Rows from block 4 of a small sound classifier, named by matrix and row number. Rows with one number belong to one neuron. Each number is 128 + 32 x the weight over its row's rms, rounded and kept within 0 to 255. All counts start at 0. Numbers have three digits each.
After each neuron's rows are labels from the 100 clips, of 14976, where the neuron reaches its highest value: "strongest on" is what is common among them; "loudest band" is the band of the loudest frequency at the time of the peak. Only what is clearly more common there than usual is listed. The data: short read English sentences (LibriTTS-R).
# fc1: MLP up (model.blocks.4.mlp.fc1.weight, 768x384), inputs 128-191
# fc2: MLP down (model.blocks.4.mlp.fc2.weight, 384x768, transposed), outputs 128-191

fc1.392:137101121081158109107173089126086161082131089132167095110141039120119163095063134149056097085134121113088141089102113120117063077097143133091129130105075118139112125090169055112102115102137119
fc2.392:087069181095113130111154068071086159107140147183101132139145099094144077123130126109163115124080116165118113154125218167167130125141077111219130084130024143156168127151158132120155153149146111
strongest on: voice: male; the word "said"
loudest band: 4000 to 8000 Hz

fc1.646:126040115116122115145090106177110087100112198117103145128133123150106070114078093138097111165134119120081136142097132081143156178118096125090127129085167119158083078100198085120128095157106160
fc2.646:156131127186107131165195214109138067091103102189104105080066129130120084097123137169122120122153182104036163186135162100109165124078107202158143115145085154096136104131100084143133099110104145
strongest on: voice: male
loudest band: 2000 to 4000 Hz

fc1.454:078103115101092120071199109136142134117052190093113126146118046117064120171103151128104086084113080152125132082165147136097140130115079154121076141105154089152137140113112144081108144067114117
fc2.454:123118041171168139136135142081130149134124164049159115160034089154102121142156167153120150126188186114112100162122082144090090118147073160089082146108120062135151060085098119125134088140150171
strongest on: voice: female
loudest band: 250 to 500 Hz

fc1.352:068109143159124092135093093146131142110097150132112132155139117071154152157113131098144155112094110198117084078104144093086104075156134096155080142155151080182161083103095094137094135121103208
fc2.352:074088095143142134102156025165069121137124148127139133093179089079067099106125127141127139104171104089121176117139075128157148114119089060113189088067116201143160096119121110114113080182122121
strongest on: voice: female
loudest band: 4000 to 8000 Hz

fc1.88:076078105041063115149098094128094141112087176101125111100135112102112046110143073137111137056116081070096178061104143106096124147111122108140104107109136150140158102098168101067117091115123110
fc2.88:123192124137140101129122134136137132131133120127133053132156125165126163129131180124134159114137153060126135096136150130169109158104130182147151090129124127095139110124123137154173078122133126
strongest on: voice: female
loudest band: 250 to 500 Hz

fc1.36:091158060118118158136130084122100086113147068138119141106102174084203111069117188071110104077097104170071116115124128137108129104118137124127082129119152169117107113123104141091144127138166121
fc2.36:115127110122114124125161085110134080100129106101114122093120133163142120101170161136098156100124191055147102143111145121130110111135087079140123152124126131139133066117143159062135085165141115
strongest on: voice: male; the word "you"
loudest band: 250 to 500 Hz

fc1.137:073075104152117097120130147109133092168128099113172085114149122109157128169118163119113151149151109190127114090074080068120108071129128152069055152153183086121124148119143157138116136131157140
fc2.137:143136000136098116082152105150145148098117144088113092162036102065116127142138188126119166126122139150186170135184179126165145114167134081165113139123146074119149123128127180127138141118116153
strongest on: voice: male
loudest band: 250 to 500 Hz

fc1.582:125118112114105138127061113163149120112159107152192147127090126162158147079091142033098158141110127147128218109152149143129165105171066134142079127111088120120103174110056076065092124147183133
fc2.582:122165108141144084101182166083120082092113107134101119168104152089118157116194200111135180129100112134104136103150065116161052133068148135119100081099126097124103101111121141152138157190136209
strongest on: voice: male; the word "you"; the word "he"
loudest band: 250 to 500 Hz

fc1.158:165152142105112113113160113152082153189131121097153114108177095074100120195082127133146115157141093117095117164118127163200083185102138163133141098098206126175070166135126162069132128043072088
fc2.158:043158109100102143123174163121127138076140125177122125115106152091136102100187117147127145138132127116122200219054068137135084111116086208100179102150150111087111127130157116141138099108103130
strongest on: voice: male
loudest band: 1000 to 2000 Hz

fc1.405:106126072173095080110158181162164072127150169087185128122153178080184107174141144136150145126158175128113093141126175111128089102147088040143073120140104141138078164162103114127095085133122144
fc2.405:106146163132112126138114145140103114099153103153110112114122092107138160109101091094132131107000140063084136147098173121119179095128181002070145145116095138120096134144145135140144114161133100
strongest on: voice: male; the word "said"
loudest band: 250 to 500 Hz

fc1.457:124114092155103094136113110096082138133128147058156102159122092119091102100104147169147116136121144135069138114077141113131181137148118109099119086111117116134118148144096114147065161124174104
fc2.457:155157153117125089140157189106082151089153066170134118115130139156110135101157166098150099153131161113164185128132137126028140120086122077130152127150133138117122134119056102145138090130118107
strongest on: voice: male
loudest band: 250 to 500 Hz

fc1.124:128127129132099059121097107148094109116127148127126150178157110175066108146113172143162080119153103184134136106159155112126164130138149151044123104083148052147183202139136108148045077107134151
fc2.124:149127121142109138097092159108092161176153160117146153088078118066130111115135109147182147122116145104144125075190104165032076146158183088120115160122151120104149199114124120141117127113108076
strongest on: voice: female
loudest band: 1000 to 2000 Hz

fc1.758:141133103102090151134112056125128099133131181163130161083150082104108116117127162174087128114138148116178125114104129110133172101176101069143118109043143071187106113142078160128096132119143109
fc2.758:124165143129141140119126085136132108117131121134130120142118124193126110146156180132130121128117144105165149128124097116132165120121106008154117132127128131093132125152122114122186138139136134
strongest on: voice: female
loudest band: 250 to 500 Hz; 500 to 1000 Hz

fc1.701:106140067148131121083108101145102084117136104113133157152134049078080123109133179095118113124124149162089110137142117128150077125132158136081157062160168115151149102147097151160083100138164147
fc2.701:131137172141117144115039182136114112191163142037047127127091181204134124092150120165125149112146112151025152190111180147185168134094111089171121136166138133129133093067152175147116117129137134
strongest on: voice: male; the word "i"
loudest band: 1000 to 2000 Hz

fc1.573:166129083123160136100140090163070086112080157121142155128127130081112058104118164139166055117127099143153110077145121146084078060132109168172028071094082162081094126090122143146166102029159109
fc2.573:078144149088186124124075136086167107111122194160128131151084125129158145068153149058127084139095043150129156087122130144124128099131105096118111134129116161106126117117132104119142146112143137
strongest on: voice: female
loudest band: 250 to 500 Hz

fc1.665:189143099159129187100140106069085095122097138169117173122064156133112125136086158058086100151156155135137091139093089110192103104178142088147120116133125138109127131100168126123083088130080106
fc2.665:148094155108102118091134151124102156179131137121097117105151141169124159092115153134138126088094149139170112018113155094164134119167189070152121109149128149120105099126166061127132132136125130
strongest on: voice: female
loudest band: 500 to 1000 Hz; 250 to 500 Hz

fc1.418:119141087131127098179100141090147092130166157115146129111098052100117119117109115105118146159132148179102023090158172162174138057105120124137134105132101065137091187106084151132118099126153080
fc2.418:092120151140159112133126078126202124080113132105151138097120076168107121082059159145124163122135094135116188134122167079113132126138093136061140129133213107116138139108142137127135095142115124
strongest on: the word "you"
loudest band: 250 to 500 Hz

fc1.187:103113161147097177168121081031147128106131108085177155115095122144154107129075108118141137123122126127127118127117092131166139144091088143197114122120112106173073139145089135157109103144156172
fc2.187:067120163039155150146102155129123072147114173081127151106123163167133103115108210100149255100111132188174121109141157149139128117112142083117179134143163140136100091133154074130103133142169136
strongest on: voice: female
loudest band: 250 to 500 Hz

fc1.590:133114095117130130091114111145133116070074162106144128123159111099121133110107070087076121106123110115146130103121101146182118159128062047105089103146110113153211133139095059108109126107144136
fc2.590:124089155121158140137128088181126086121126137138219136099192133165133107093107124135129105120114152053113139106162104137138199093173112147137196099099132121028139137130136128123119045118131131
strongest on: voice: female
loudest band: 250 to 500 Hz

fc1.494:091086078131117110093006165169184108108109125122157128107118144096102109132163104126142163134078108137074168109114131143146127132138162114119139111142112093133063123124142164103092092103114100
fc2.494:143123143121136102129077169160115150099131155147134127122097126123099112098115203099119140142049118115077143213101171129231135119198094112187177097136123116074114158133127126139109118134129145
strongest on: voice: male
loudest band: 250 to 500 Hz

fc1.699:088104109150123123130093138165094129110104173141127087152120114127130104136104135050145161128158081117112112119139095158142187148174116145156133102136163107098076132137115095141114103141129105
fc2.699:229097162089146127143076136127111190219116135123147127182123105095113132135106104106110081116187086105061192137202121135125156124145106166200157149105185100126117130053124255120140132107114129
strongest on: voice: female
loudest band: 250 to 500 Hz; 500 to 1000 Hz

fc1.28:172065126168108126185107085086149171111170091132109131075130128078057144101131084202140151082156120107160124123171113131107108106109168159173091101118181131151127165107111092122107089143140122
fc2.28:127076117179119117122105195128129116127113176160174126151132083128134156137160145145132165146093110112143165096167096100106092134088085086097147124171094123113191077134162126119068088129124115
strongest on: voice: male
loudest band: 250 to 500 Hz

fc1.468:140107097099134190055153096145100059092109129151113193010131126139104162104102161144070083136097089146110090101107157106147132156132121102158122124203118134136108115117104115144056091109087088
fc2.468:122111106130126115141126135114134087148131044101091095088141130104168212125126119099090062145095190130113120000147150127129143117133149191064160111160133126080143142160168118112147121145107109
strongest on: voice: female
loudest band: 250 to 500 Hz

fc1.608:098128094082141105143162124109124068112115136125128103066116129154158155134095131136070103148080124117141123074136134086162153124160105170096120088145116096147116094117108077131104121065127117
fc2.608:176097149139155133141105194096133117160125102107121160057117086177099148100113147107130113171127108068142123126130100120160138125056054058097125126129123104101123135136178144091145136157122145
strongest on: voice: female
loudest band: 250 to 500 Hz

fc1.402:137084130198120140130122062153142110097083174115130109111126114100122082116130140151103114081162094127162120109127134166194089126197112096143082121104140146127151131126186093085036130165099097
fc2.402:156121119105110127092168095163137117192110144124174099112105133106136116084148146116117093110167142138113165112116069114136090112059123159170144086129078089083176100137127117118126134085093132
strongest on: voice: female
loudest band: 250 to 500 Hz

fc1.432:142102085134105109055161155122106080079143124131136156117121094157136148098115163162066172129105149157095151102147113095109122132172135134135129109167165128150087165102145097147135143116155105
fc2.432:117064123136147115090145143042104157137135079093075139124063147070105134138099130107156142129119080152134075120192133124153139112175119119096111162093148142144158117127111206087079141155142112
strongest on: voice: female; the word "you"
loudest band: 250 to 500 Hz

fc1.15:132118098089118130096115107143116123087144222120124130159093119111151066153125164135128095092134167125140187122099122161121107081119090110170149120090110141080177171134076043099121148049070116
fc2.15:123155206166140130128084133148110127126132032095136138136135130133128153142128231151133222115115202075146125072124090132241122122075131044151112095126154143094078116147175136083141032143132135
strongest on: voice: male
loudest band: 1000 to 2000 Hz

fc1.153:119184066118151116106063112171134148112150128121171136115099108145179080194186147106159109071103135128170099124148083080107109104145089051152091115138126112074052083100137133019116101086135137
fc2.153:115118176134135110131159148126152121133131173087093141107119136171120169105136121111130167097089155094100155238172067133103111142008119102146105093133135091142143109164130137125114159128151115
strongest on: voice: male
loudest band: 250 to 500 Hz

fc1.647:098049103119120149165137113181145124121136143116174110133112118124155104119079127113106109164140144141143145106136140096137184135101099109116185144152107098099116114140123093108108106117139121
fc2.647:083031110137125137136126148104148114145135053103093161110107078128132151126111116067102066132094091177109142150108148154115164120149139043206148064134079183123158081123080133138147126142115119
strongest on: voice: female
loudest band: 500 to 1000 Hz

fc1.670:149152108162153145102118114144094084110077113098114099181070124115087137078114146058124147098131140197138118112099132113135113125130091093068047096162116079065128184120080136110163107138150118
fc2.670:084079078142172098095136111088075143152110183145101115102089103048113115134108147112124145141152145175123189137104169138116111127161109097171120083141135164119120145120148104113114119129124117
strongest on: voice: female
loudest band: 250 to 500 Hz

fc1.325:132112067097090166136184134139180111125115147100167142125101088141155104142140196141121140128114093116050106128150119089179149155131167130128109139094136098145096114119084117100127105100144145
fc2.325:155128120137161138119135154120102112182116094098087084133072092083124105169099132175131140106088145093132121113211148130078108101161115143115188129135182119114175122117113088112144090135128178
strongest on: voice: female
loudest band: 250 to 500 Hz

fc1.531:128081085107088117128105082101158117102126151202182123134131104148089147093070164069103123133179120205160141121131166177147067103134128059176127120108120150123054133083076105111130182125144106
fc2.531:138111124119093121132143187128057110208122062099108128140187173094106126108149088140127157117178120000137166161185156122036118125146137162100135075125090105141137137157134161110105111140089102
strongest on: voice: male
loudest band: 4000 to 8000 Hz

fc1.329:076168088135141165095141062157112107129110119148137165086147088140136095126151142139108151176130154137110076143116173100124162058162114108152112146155097106158110110163125112124132105082126156
fc2.329:082078120091119138093129156080127123165105190090165110141100134133163159096147127149122231106139125135147158120149133122141107109098119128097126133133167138102129090145185075150110144180121124
strongest on: voice: female
loudest band: 250 to 500 Hz

fc1.204:119088153163107174117147116121115113123143108079148154097126103082134163106080146157091138144130140164145112160127158115132096144079168137172122060146212120133074115117155123096075093123134108
fc2.204:157103124160106146151131065118093122108154113146113124126138140105117154107183111167105184126109162169089170191091173132155108135161110101125171174121078142116156139117123127155133116149132127
strongest on: voice: male
loudest band: 2000 to 4000 Hz

fc1.497:104120139125139133084075083116117119167073130136123149121120045120110181128099100140119105112109185121131109141126143110066173143133149081146121145096108122149144093129022102119136107157149090
fc2.497:143172093071110091101116144111093120133123106114132124104167124137091122177128155147098102138119118165097158147119084097087167099092071214150122128126142142116178092147158142157109100111119167
strongest on: voice: male
loudest band: 250 to 500 Hz

fc1.138:055124149085109118082082110158126112143097138107154134131104087082175067138062074114077104134124124123160094109137098110135093167145120078122065132105098080154117098134083086079063126131134152
fc2.138:133084113084129138127133131136137136128130078127130133115099130156143119123135192121121125102147141075139139164128163122115072130132135132101130079134124127081123123145122125109148145126127124
strongest on: voice: male
loudest band: 250 to 500 Hz

fc1.446:120090124126105105123119113132162196116102138103139088118051119049084139175144146075100110130134119118131135136126151130114126177070134075069105091107121079159140144167153123131133151139169129
fc2.446:119130135099140118128085143125150180118121101114128135124088125144112106105167193142169111132095163070132120079157110146098145123151152136173092107117134140123143176138079103132134087082139158
strongest on: voice: male
loudest band: 1000 to 2000 Hz

fc1.536:169139102126145098137124090121077136138158130137143092092089076111093155114083172130148094125123111147146114076155119204135124136067143186211118099083155091150081093150098132133184138092057091
fc2.536:131206133113100105174152069143138167095101127154103082164163084119138153087102128156086149109140168120144222123138112128036138142086109163104126108123124130095122099092124159143125104117101123
strongest on: voice: male
loudest band: 250 to 500 Hz

fc1.18:129024061087092103153096120082132137068106138104146113154095086149090115115108128094073116105149137108127129102116168119171088148092118113125096110146051040144087112106117119173165115113145165
fc2.18:127125160132134123126132157122130130124130159139071100115148128144130129128129088121122127140114056177134107163117119135057103093158129207131155148129130135150134135126129138135075081126126135
strongest on: voice: male
loudest band: 1000 to 2000 Hz

fc1.253:147205046108135125082137133125163121124141164142173121155128111133099133137096105135123148074048120142144140150138191069108105181136149136122120089126147099178139108154101097162063131108162114
fc2.253:130101114134102149135131132128117156129131180128147024124124121175140130127126180132115162124094124121149105129131187145153160109070123110102125097140125135024129135120101127161185120109131133
strongest on: voice: male
loudest band: 250 to 500 Hz

fc1.32:135128082098095145084114111153156202110122151096174138124141126124104140079144129102095169089171142164103099098067162121128073112118080178121131133187198095130142108097135142099114096136124146
fc2.32:115109123197020110117150087111122159140132046139121136132132106083131131128129145147134146156170129255147127149150085112187137129203123184157181118132139130126099111146101095144132073146139180
strongest on: voice: male
loudest band: 1000 to 2000 Hz

fc1.551:131145123136170130145092111156138135180180113120125095119157102113098157116100121081104128156156159137135144120165129152177100124141019130178148185114128119178172166171100111077084172085122118
fc2.551:066114107127132109145175188120152152181149120181210098163114123104093113141180125150142143094149126071097180166139057117097036148132102122102161102144093151133152064131151160095156101098112142
strongest on: voice: male
loudest band: 250 to 500 Hz

fc1.178:141087089102103124153107107153087149079109129132165103127134166133108107183154088110159072097122118136128087126150166091114134172089113155113168135114106115123132166161098104104144060133101122
fc2.178:152176082150088123138137162107126099097114042140078085123211102063088120148213070115092045133040121186161142119100177142107138127095124117170197059163141181118139134113114136128169124086136123
strongest on: voice: female
loudest band: 250 to 500 Hz

fc1.398:151146082146082166157132080148163137120110164132163153122125130120105134184161107151108104177107094153105097109101188132170131127118127128113135087167089124118114120096114096071095164111097135
fc2.398:133079142189136142130187122138124111130128234111077114155144129095122148073130118118088044105105224108121088121130130125120152188063109247127113090118132108068135108116126128130082073116107091
strongest on: voice: female
loudest band: 250 to 500 Hz

fc1.485:084081114142103211116083112152138137145079156139153116102103132150105132110118084158110109108081125191155161122114092074168091143088161128137122108080151118114108089131150112074072112187131127
fc2.485:140121148142135108151139128117145091176114166118118134093119146137115061129162141161182148096141165026069103100117123136061094122108137239134195183145139138144187151136144078152117143147151122
strongest on: the word "you"
loudest band: 250 to 500 Hz

fc1.387:160061110134189101099135118146158062126100117110120122140138091159140077145150139106106097118089085138173151095097151161067129143155125161142167128124116135137085150124086127114103135154126100
fc2.387:107081126102080155092116222111172106125120108131106107060127094103152137070164072130077077084130153074169067094100142120140110098137143173109115116126166124095075129144129209148096101108133073
strongest on: voice: female
loudest band: 250 to 500 Hz

fc1.668:167104100098129142122151123148130074066088149108110140115155143122115154143118148100046074150105174085127088128102152102175172189161129117119128103136085110160100073065122095078063114097079122
fc2.668:133118163121170157144158179153151118125129013119178150177182185127160092090100160129103148080136085118127128218088050126169115122124127113129198135118148111096095082138160088138117172155129099
strongest on: voice: female
loudest band: 250 to 500 Hz

fc1.78:120152041151101109126068093158139070088129129113120187126133147105128110144036134135121087132164099147145160125133146082144140110127164123106158119130104127122113122155092122163149139099178095
fc2.78:162110132084160114103096064132119149122123109072183122172129117141101144122146141138107113105097201100108127064137062142129103140106099054099150101147070105122128165133175121123101087112107132
strongest on: voice: female
loudest band: 250 to 500 Hz

fc1.164:136100075166147140104098126120157155111093134122145095153136119147127077141075155120102139145120120144163116115081135131134106108089168070145125100099157084120125078130090106098167109089076095
fc2.164:092129141103084135094183189170104098154137143107134059118176158163126130129123111142158158148119061065161129123143158128124141141130143018118093152165131089145142049142147230114114169084147138
strongest on: voice: male
loudest band: 250 to 500 Hz

fc1.347:117180086184116109055085098130155135104136126135134100098117122076111158109061136162131128087165158165130150144143082154123101154108148107135104077109137097097113112119128076168046150070078107
fc2.347:114112155138094093111152062191151163137134088142126123158170105103118149088103146180125130143103107114057110103144110140132143127068104144135158119117111166101154109131129136071133119085115122
strongest on: voice: male
loudest band: 4000 to 8000 Hz