From a checkpoint of a small sound classifier.
Model: 14.7M parameters, log mel input, norm rmsnorm, activation squared_relu.
Rows from block 5 of a small sound classifier, named by matrix and row number. Rows with one number belong to one neuron. Each number is 200 + 40 x the weight over its row's rms, rounded and kept within 0 to 999. All counts start at 0.
After each neuron's rows are labels from the 100 clips, of 14976, where the neuron reaches its highest value: "top examples" is what is common among them. Only what is clearly more common there than usual is listed. The data: short read English sentences (LibriTTS-R). In brackets: how many of the 100.
# fc1: MLP up (model.blocks.5.mlp.fc1.weight, 768x384), inputs 0-95
# fc2: MLP down (model.blocks.5.mlp.fc2.weight, 384x768, transposed), outputs 0-95

fc1.704,207,148,133,197,244,229,159,215,172,148,163,242,143,235,212,219,163,154,176,181,213,228,206,196,169,204,200,200,157,242,160,202,236,237,281,192,139,198,214,168,222,200,209,243,230,223,260,219,152,197,140,220,127,102,226,139,225,208,234,197,154,228,101,224,161,159,164,191,225,226,151,220,187,193,276,172,212,202,186,169,191,220,199,192,144,187,221,178,153,171,190,206,183,166,169,158
fc2.704,162,263,203,212,216,177,188,164,221,222,206,216,197,202,145,200,198,269,201,204,162,181,195,161,193,286,235,202,261,199,187,191,202,208,196,218,179,196,167,208,208,191,285,158,158,208,214,228,197,153,224,155,224,192,189,221,218,184,206,184,226,194,155,197,300,199,185,206,215,203,174,190,203,180,197,198,210,217,195,203,207,186,136,185,179,184,188,194,201,196,182,202,245,217,246,206
top examples: voice: male (99)

fc1.368,212,255,214,184,133,182,206,209,207,168,175,270,183,120,234,174,183,205,281,137,211,187,212,90,221,161,147,215,249,238,121,179,215,220,176,227,215,244,241,201,228,168,203,163,128,263,216,253,271,226,162,147,186,196,168,176,211,139,117,149,151,199,223,192,178,117,234,149,212,185,188,220,268,211,229,199,170,200,174,159,206,169,260,171,185,199,157,186,281,179,113,218,203,202,205,253
fc2.368,145,177,160,232,183,167,234,209,232,178,216,112,223,219,263,99,109,316,165,209,176,149,149,188,217,189,234,152,163,253,245,180,232,193,172,198,262,162,210,211,194,224,183,179,165,186,228,192,186,151,211,230,175,196,193,168,309,181,273,178,107,126,199,198,220,231,162,202,221,192,229,131,205,181,195,231,170,188,167,170,213,225,192,221,245,128,139,254,164,181,200,183,183,136,237,282
top examples: the word "he" (32)

fc1.303,237,194,141,194,175,191,149,159,178,182,197,275,197,180,193,172,199,176,143,183,266,187,190,224,170,165,174,225,93,162,155,189,214,161,147,203,174,137,128,188,174,205,154,155,143,191,178,216,169,196,175,210,144,210,128,191,157,214,172,205,172,211,239,199,233,259,96,128,193,134,230,206,197,142,214,173,235,260,232,188,221,200,228,207,170,246,150,103,213,193,228,265,185,223,202,189
fc2.303,38,214,170,240,147,191,109,196,181,164,200,187,194,191,186,162,221,156,174,125,177,232,222,212,180,160,161,170,185,245,233,217,173,145,180,155,263,186,254,204,179,175,188,232,134,154,188,186,185,181,192,188,149,226,195,178,213,193,173,186,202,256,241,199,178,222,184,220,214,258,221,155,199,156,272,191,186,192,273,196,242,185,145,256,185,229,150,209,172,229,188,263,197,204,193,162
top examples: voice: female (86)

fc1.61,167,168,162,143,245,155,239,172,155,181,162,231,198,241,207,226,164,188,223,183,118,294,206,208,126,149,176,140,129,181,211,199,227,258,260,229,227,208,217,193,196,129,217,243,179,165,147,157,241,165,198,184,264,255,143,140,226,266,154,237,141,230,193,244,153,228,185,260,240,180,274,154,209,248,152,172,203,237,198,257,156,169,228,202,160,140,193,246,183,194,252,179,183,187,186,198
fc2.61,127,185,228,208,165,182,180,197,167,197,197,117,208,253,223,172,140,278,203,210,200,213,193,188,205,188,189,223,191,203,166,267,153,188,146,252,155,181,167,229,224,208,222,242,232,187,226,192,226,200,131,175,129,296,193,211,177,179,106,263,272,273,182,161,179,204,210,166,252,175,226,143,169,261,127,206,238,183,133,169,271,128,234,138,196,228,175,207,228,191,209,191,200,144,206,201
top examples: voice: male (74)

fc1.114,208,229,198,164,202,131,227,202,141,177,163,179,164,205,269,204,252,155,112,153,161,209,212,232,121,177,148,272,194,181,191,140,224,198,153,237,143,194,123,132,194,218,174,179,179,224,204,165,204,179,182,177,189,195,175,191,159,213,164,137,149,184,199,181,122,249,221,182,228,188,154,148,200,143,265,243,219,254,152,164,136,142,162,162,225,165,164,208,195,200,244,265,279,267,159,155
fc2.114,134,206,220,198,231,214,189,189,192,184,189,201,239,166,225,170,181,225,217,257,204,230,216,235,111,188,227,216,235,243,181,171,294,188,139,202,197,184,228,204,210,229,178,245,228,243,165,138,198,145,194,211,176,209,191,194,240,259,218,211,201,166,115,211,229,188,246,185,213,195,95,217,216,140,169,200,275,147,206,263,185,154,164,204,233,249,202,134,187,174,164,188,214,202,235,228
top examples: the word "to" (32)

fc1.262,194,232,212,148,182,122,223,164,114,94,205,160,206,191,261,209,213,132,167,180,126,241,228,255,183,230,184,212,178,231,159,220,173,203,123,251,175,173,107,171,192,213,211,176,127,177,145,219,182,156,222,157,201,203,124,235,157,221,164,164,185,271,174,234,193,215,212,162,203,169,141,128,208,137,237,213,178,214,201,155,242,202,262,180,192,217,102,212,227,176,204,213,235,213,222,263
fc2.262,115,184,197,297,194,222,201,191,197,323,202,243,220,164,219,172,163,259,203,196,202,166,211,118,213,298,220,183,276,204,187,182,178,353,109,163,162,198,222,239,145,237,258,188,195,250,296,233,229,176,192,226,200,235,180,229,173,183,116,248,249,146,229,208,184,124,122,184,181,186,158,216,178,246,245,193,222,200,186,222,181,240,208,149,252,175,210,271,221,211,184,310,216,177,175,169
top examples: voice: female (89)

fc1.222,254,182,111,190,163,147,199,158,206,248,178,179,263,231,223,158,181,217,231,193,180,229,163,182,232,222,152,236,177,157,164,204,274,274,222,121,201,145,174,219,200,211,206,216,197,172,246,167,203,255,205,198,125,284,141,166,213,223,180,213,243,163,180,150,186,186,205,143,171,180,218,140,215,178,231,212,236,167,166,276,189,214,194,161,150,240,136,173,184,198,286,190,197,111,170,236
fc2.222,323,199,207,281,194,190,202,246,193,201,201,201,184,216,190,195,202,212,206,188,207,231,199,184,164,239,223,202,185,198,204,193,204,183,151,184,216,201,268,152,215,203,100,285,231,179,218,206,202,253,201,316,161,198,220,222,197,178,234,194,208,214,181,196,209,198,207,192,194,198,205,309,197,206,177,197,148,249,199,180,201,231,213,336,208,190,207,203,203,180,212,184,191,198,211,195
top examples: voice: male (82)

fc1.335,177,194,136,209,204,151,154,240,168,192,279,216,173,207,178,176,159,162,181,220,165,196,196,160,126,226,186,171,117,193,168,87,205,183,216,167,213,178,144,187,177,184,172,226,153,201,199,160,199,262,237,211,263,197,206,193,216,242,199,175,246,165,250,187,207,222,241,115,124,196,231,173,220,165,143,255,223,185,242,142,171,167,175,168,163,236,121,281,135,225,122,190,239,156,177,215
fc2.335,127,208,234,218,203,213,155,211,212,232,205,240,189,232,201,205,245,194,156,164,213,257,203,233,220,174,175,100,199,284,256,217,149,225,204,231,262,85,299,241,163,219,186,219,227,188,225,181,188,238,285,243,129,217,208,205,171,224,194,108,222,224,217,276,148,214,137,176,161,197,230,316,175,191,205,166,193,188,248,242,215,150,247,138,162,227,189,186,181,220,123,201,169,224,257,221
top examples: voice: female (96)

fc1.176,204,170,170,251,214,181,151,172,210,205,196,220,253,228,231,184,148,208,213,193,282,179,135,185,121,150,164,197,205,225,110,204,186,202,195,150,222,168,148,250,220,158,261,185,219,231,123,219,213,211,201,197,110,184,236,200,240,183,204,193,173,217,168,190,230,204,272,160,243,197,110,137,80,178,202,155,278,172,240,168,241,183,238,238,222,246,189,150,260,182,222,217,227,169,191,220
fc2.176,186,176,240,309,171,220,273,203,189,223,194,169,175,203,263,204,213,212,189,205,157,182,229,168,203,241,238,162,133,295,207,196,213,183,175,258,222,258,269,256,231,144,282,165,165,103,229,180,165,163,244,272,215,199,201,159,132,203,194,155,147,279,214,170,154,230,166,160,182,208,158,220,192,249,203,174,183,190,205,270,172,121,111,166,198,201,237,248,228,187,208,217,211,215,188,157
top examples: the word "he" (28)

fc1.64,200,211,230,164,135,182,156,163,173,232,177,221,149,242,167,165,210,218,235,188,160,219,178,151,286,190,217,228,206,207,170,251,149,219,165,166,144,217,102,209,185,193,175,117,250,149,220,191,223,235,174,197,278,178,137,181,230,177,173,235,206,200,184,234,178,214,208,164,248,194,210,140,159,207,131,234,259,221,234,158,257,128,218,173,229,290,214,181,174,231,189,185,187,172,147,197
fc2.64,183,226,164,267,236,149,236,222,226,136,142,304,203,262,155,165,126,185,269,240,170,194,195,150,167,205,167,201,248,171,214,224,154,176,260,195,217,167,204,149,159,217,283,161,273,273,257,197,196,197,237,197,232,208,248,190,208,222,183,267,162,240,193,162,210,110,193,197,212,233,170,245,190,311,205,173,238,212,166,241,176,175,178,277,252,166,145,251,262,241,226,199,185,214,196,216
top examples: voice: male (89)

fc1.290,165,275,213,175,244,106,213,170,178,146,197,189,173,222,212,255,182,164,114,231,216,142,200,251,181,183,212,173,80,200,194,159,162,167,255,204,228,268,214,204,220,204,211,200,225,199,173,165,244,225,137,182,199,244,181,173,183,156,254,168,142,254,202,235,258,183,190,166,205,154,200,197,194,189,265,197,160,208,131,192,202,227,146,176,122,184,181,231,196,174,150,191,231,253,232,183
fc2.290,271,209,183,348,208,219,197,188,205,192,199,210,196,200,154,203,211,164,192,222,204,205,199,149,213,218,288,191,230,198,217,194,127,249,235,207,195,198,291,245,183,196,276,164,211,204,223,155,198,153,203,283,202,189,194,197,202,152,190,217,232,130,243,197,230,206,210,200,198,198,217,375,193,271,223,201,203,174,194,201,205,267,203,204,208,199,200,209,199,188,195,191,198,213,203,216
top examples: voice: female (94)

fc1.76,221,201,182,130,169,198,227,197,114,204,218,202,224,194,224,173,125,195,228,206,195,201,250,199,222,203,163,171,212,105,135,249,173,242,170,226,175,189,209,120,215,200,259,266,88,167,235,158,206,236,190,182,188,163,116,127,251,154,91,148,187,205,246,202,193,202,252,161,198,210,175,181,237,157,258,124,224,200,175,198,252,210,223,176,186,176,242,151,174,213,192,179,150,191,110,198
fc2.76,207,219,226,228,255,206,204,191,269,197,144,177,185,123,159,118,255,211,234,119,193,165,191,171,212,175,218,222,155,137,162,198,198,163,137,138,313,257,154,157,249,173,126,199,270,190,176,234,190,242,202,192,262,194,266,223,150,156,218,202,181,193,181,221,223,229,202,181,326,141,255,164,199,186,228,208,182,202,202,129,151,239,203,240,188,233,126,189,231,196,230,198,246,208,164,161
top examples: voice: male (83)

fc1.305,226,175,172,154,141,208,188,282,204,230,204,125,187,228,241,244,174,134,158,222,185,168,168,165,207,193,180,200,214,231,171,225,213,231,253,275,207,243,152,151,128,159,187,241,147,170,188,192,138,171,208,178,212,182,215,168,163,239,237,205,165,175,198,182,190,173,188,173,105,152,173,279,256,194,167,160,194,229,175,163,138,223,218,206,221,138,146,194,199,191,180,181,246,183,165,131
fc2.305,161,257,227,236,234,256,211,189,176,67,156,119,244,194,286,123,207,201,161,78,185,221,208,216,270,180,212,166,208,202,218,128,138,140,143,209,202,207,291,149,179,236,205,221,199,161,238,191,211,187,195,231,332,128,189,219,137,187,261,231,175,181,198,180,237,205,232,213,246,205,191,219,204,64,244,227,218,188,265,202,172,133,220,178,269,210,209,236,275,194,198,220,249,214,144,147
top examples: voice: male (91)

fc1.655,143,215,192,135,162,198,237,150,155,258,229,176,180,182,206,225,210,219,153,177,238,209,167,161,140,168,195,214,93,182,134,250,169,268,271,290,221,212,126,173,189,185,183,232,197,192,200,176,206,150,196,164,219,260,141,162,215,175,232,163,216,206,185,191,188,129,188,213,262,114,173,210,201,167,155,161,178,170,211,157,223,166,174,182,214,192,243,174,171,129,160,214,156,151,117,226
fc2.655,270,251,201,216,158,200,208,232,234,217,210,71,212,233,199,183,224,218,160,170,209,192,201,248,160,189,213,189,217,174,204,226,131,162,149,180,189,204,262,248,255,210,139,96,143,134,118,193,209,173,191,195,201,220,184,162,180,140,183,208,216,197,235,181,257,171,170,197,194,201,268,153,194,129,206,190,164,251,167,199,182,194,229,158,195,217,195,194,215,167,211,170,259,200,242,205
top examples: the word "and" (26)

fc1.668,217,198,204,151,136,180,140,223,132,158,112,221,173,153,161,207,194,180,248,140,209,191,164,225,157,246,154,242,201,149,189,190,204,174,172,165,198,223,177,122,179,247,147,213,182,218,178,157,207,217,192,147,148,205,119,136,212,168,214,192,120,193,198,202,113,150,199,202,239,180,166,82,185,157,168,188,232,230,196,175,203,197,208,218,205,194,211,209,180,185,154,222,185,212,108,186
fc2.668,114,258,218,333,215,227,164,248,181,194,208,251,191,196,188,196,185,191,179,163,225,182,198,174,256,184,167,209,255,232,144,237,236,205,157,181,235,202,282,245,216,193,154,165,186,141,186,189,201,254,217,223,262,234,232,135,173,185,269,182,180,213,182,187,157,167,174,215,195,213,115,183,197,158,220,177,163,229,208,255,214,58,187,121,219,284,214,181,204,243,205,193,196,195,221,206
top examples: voice: female (85)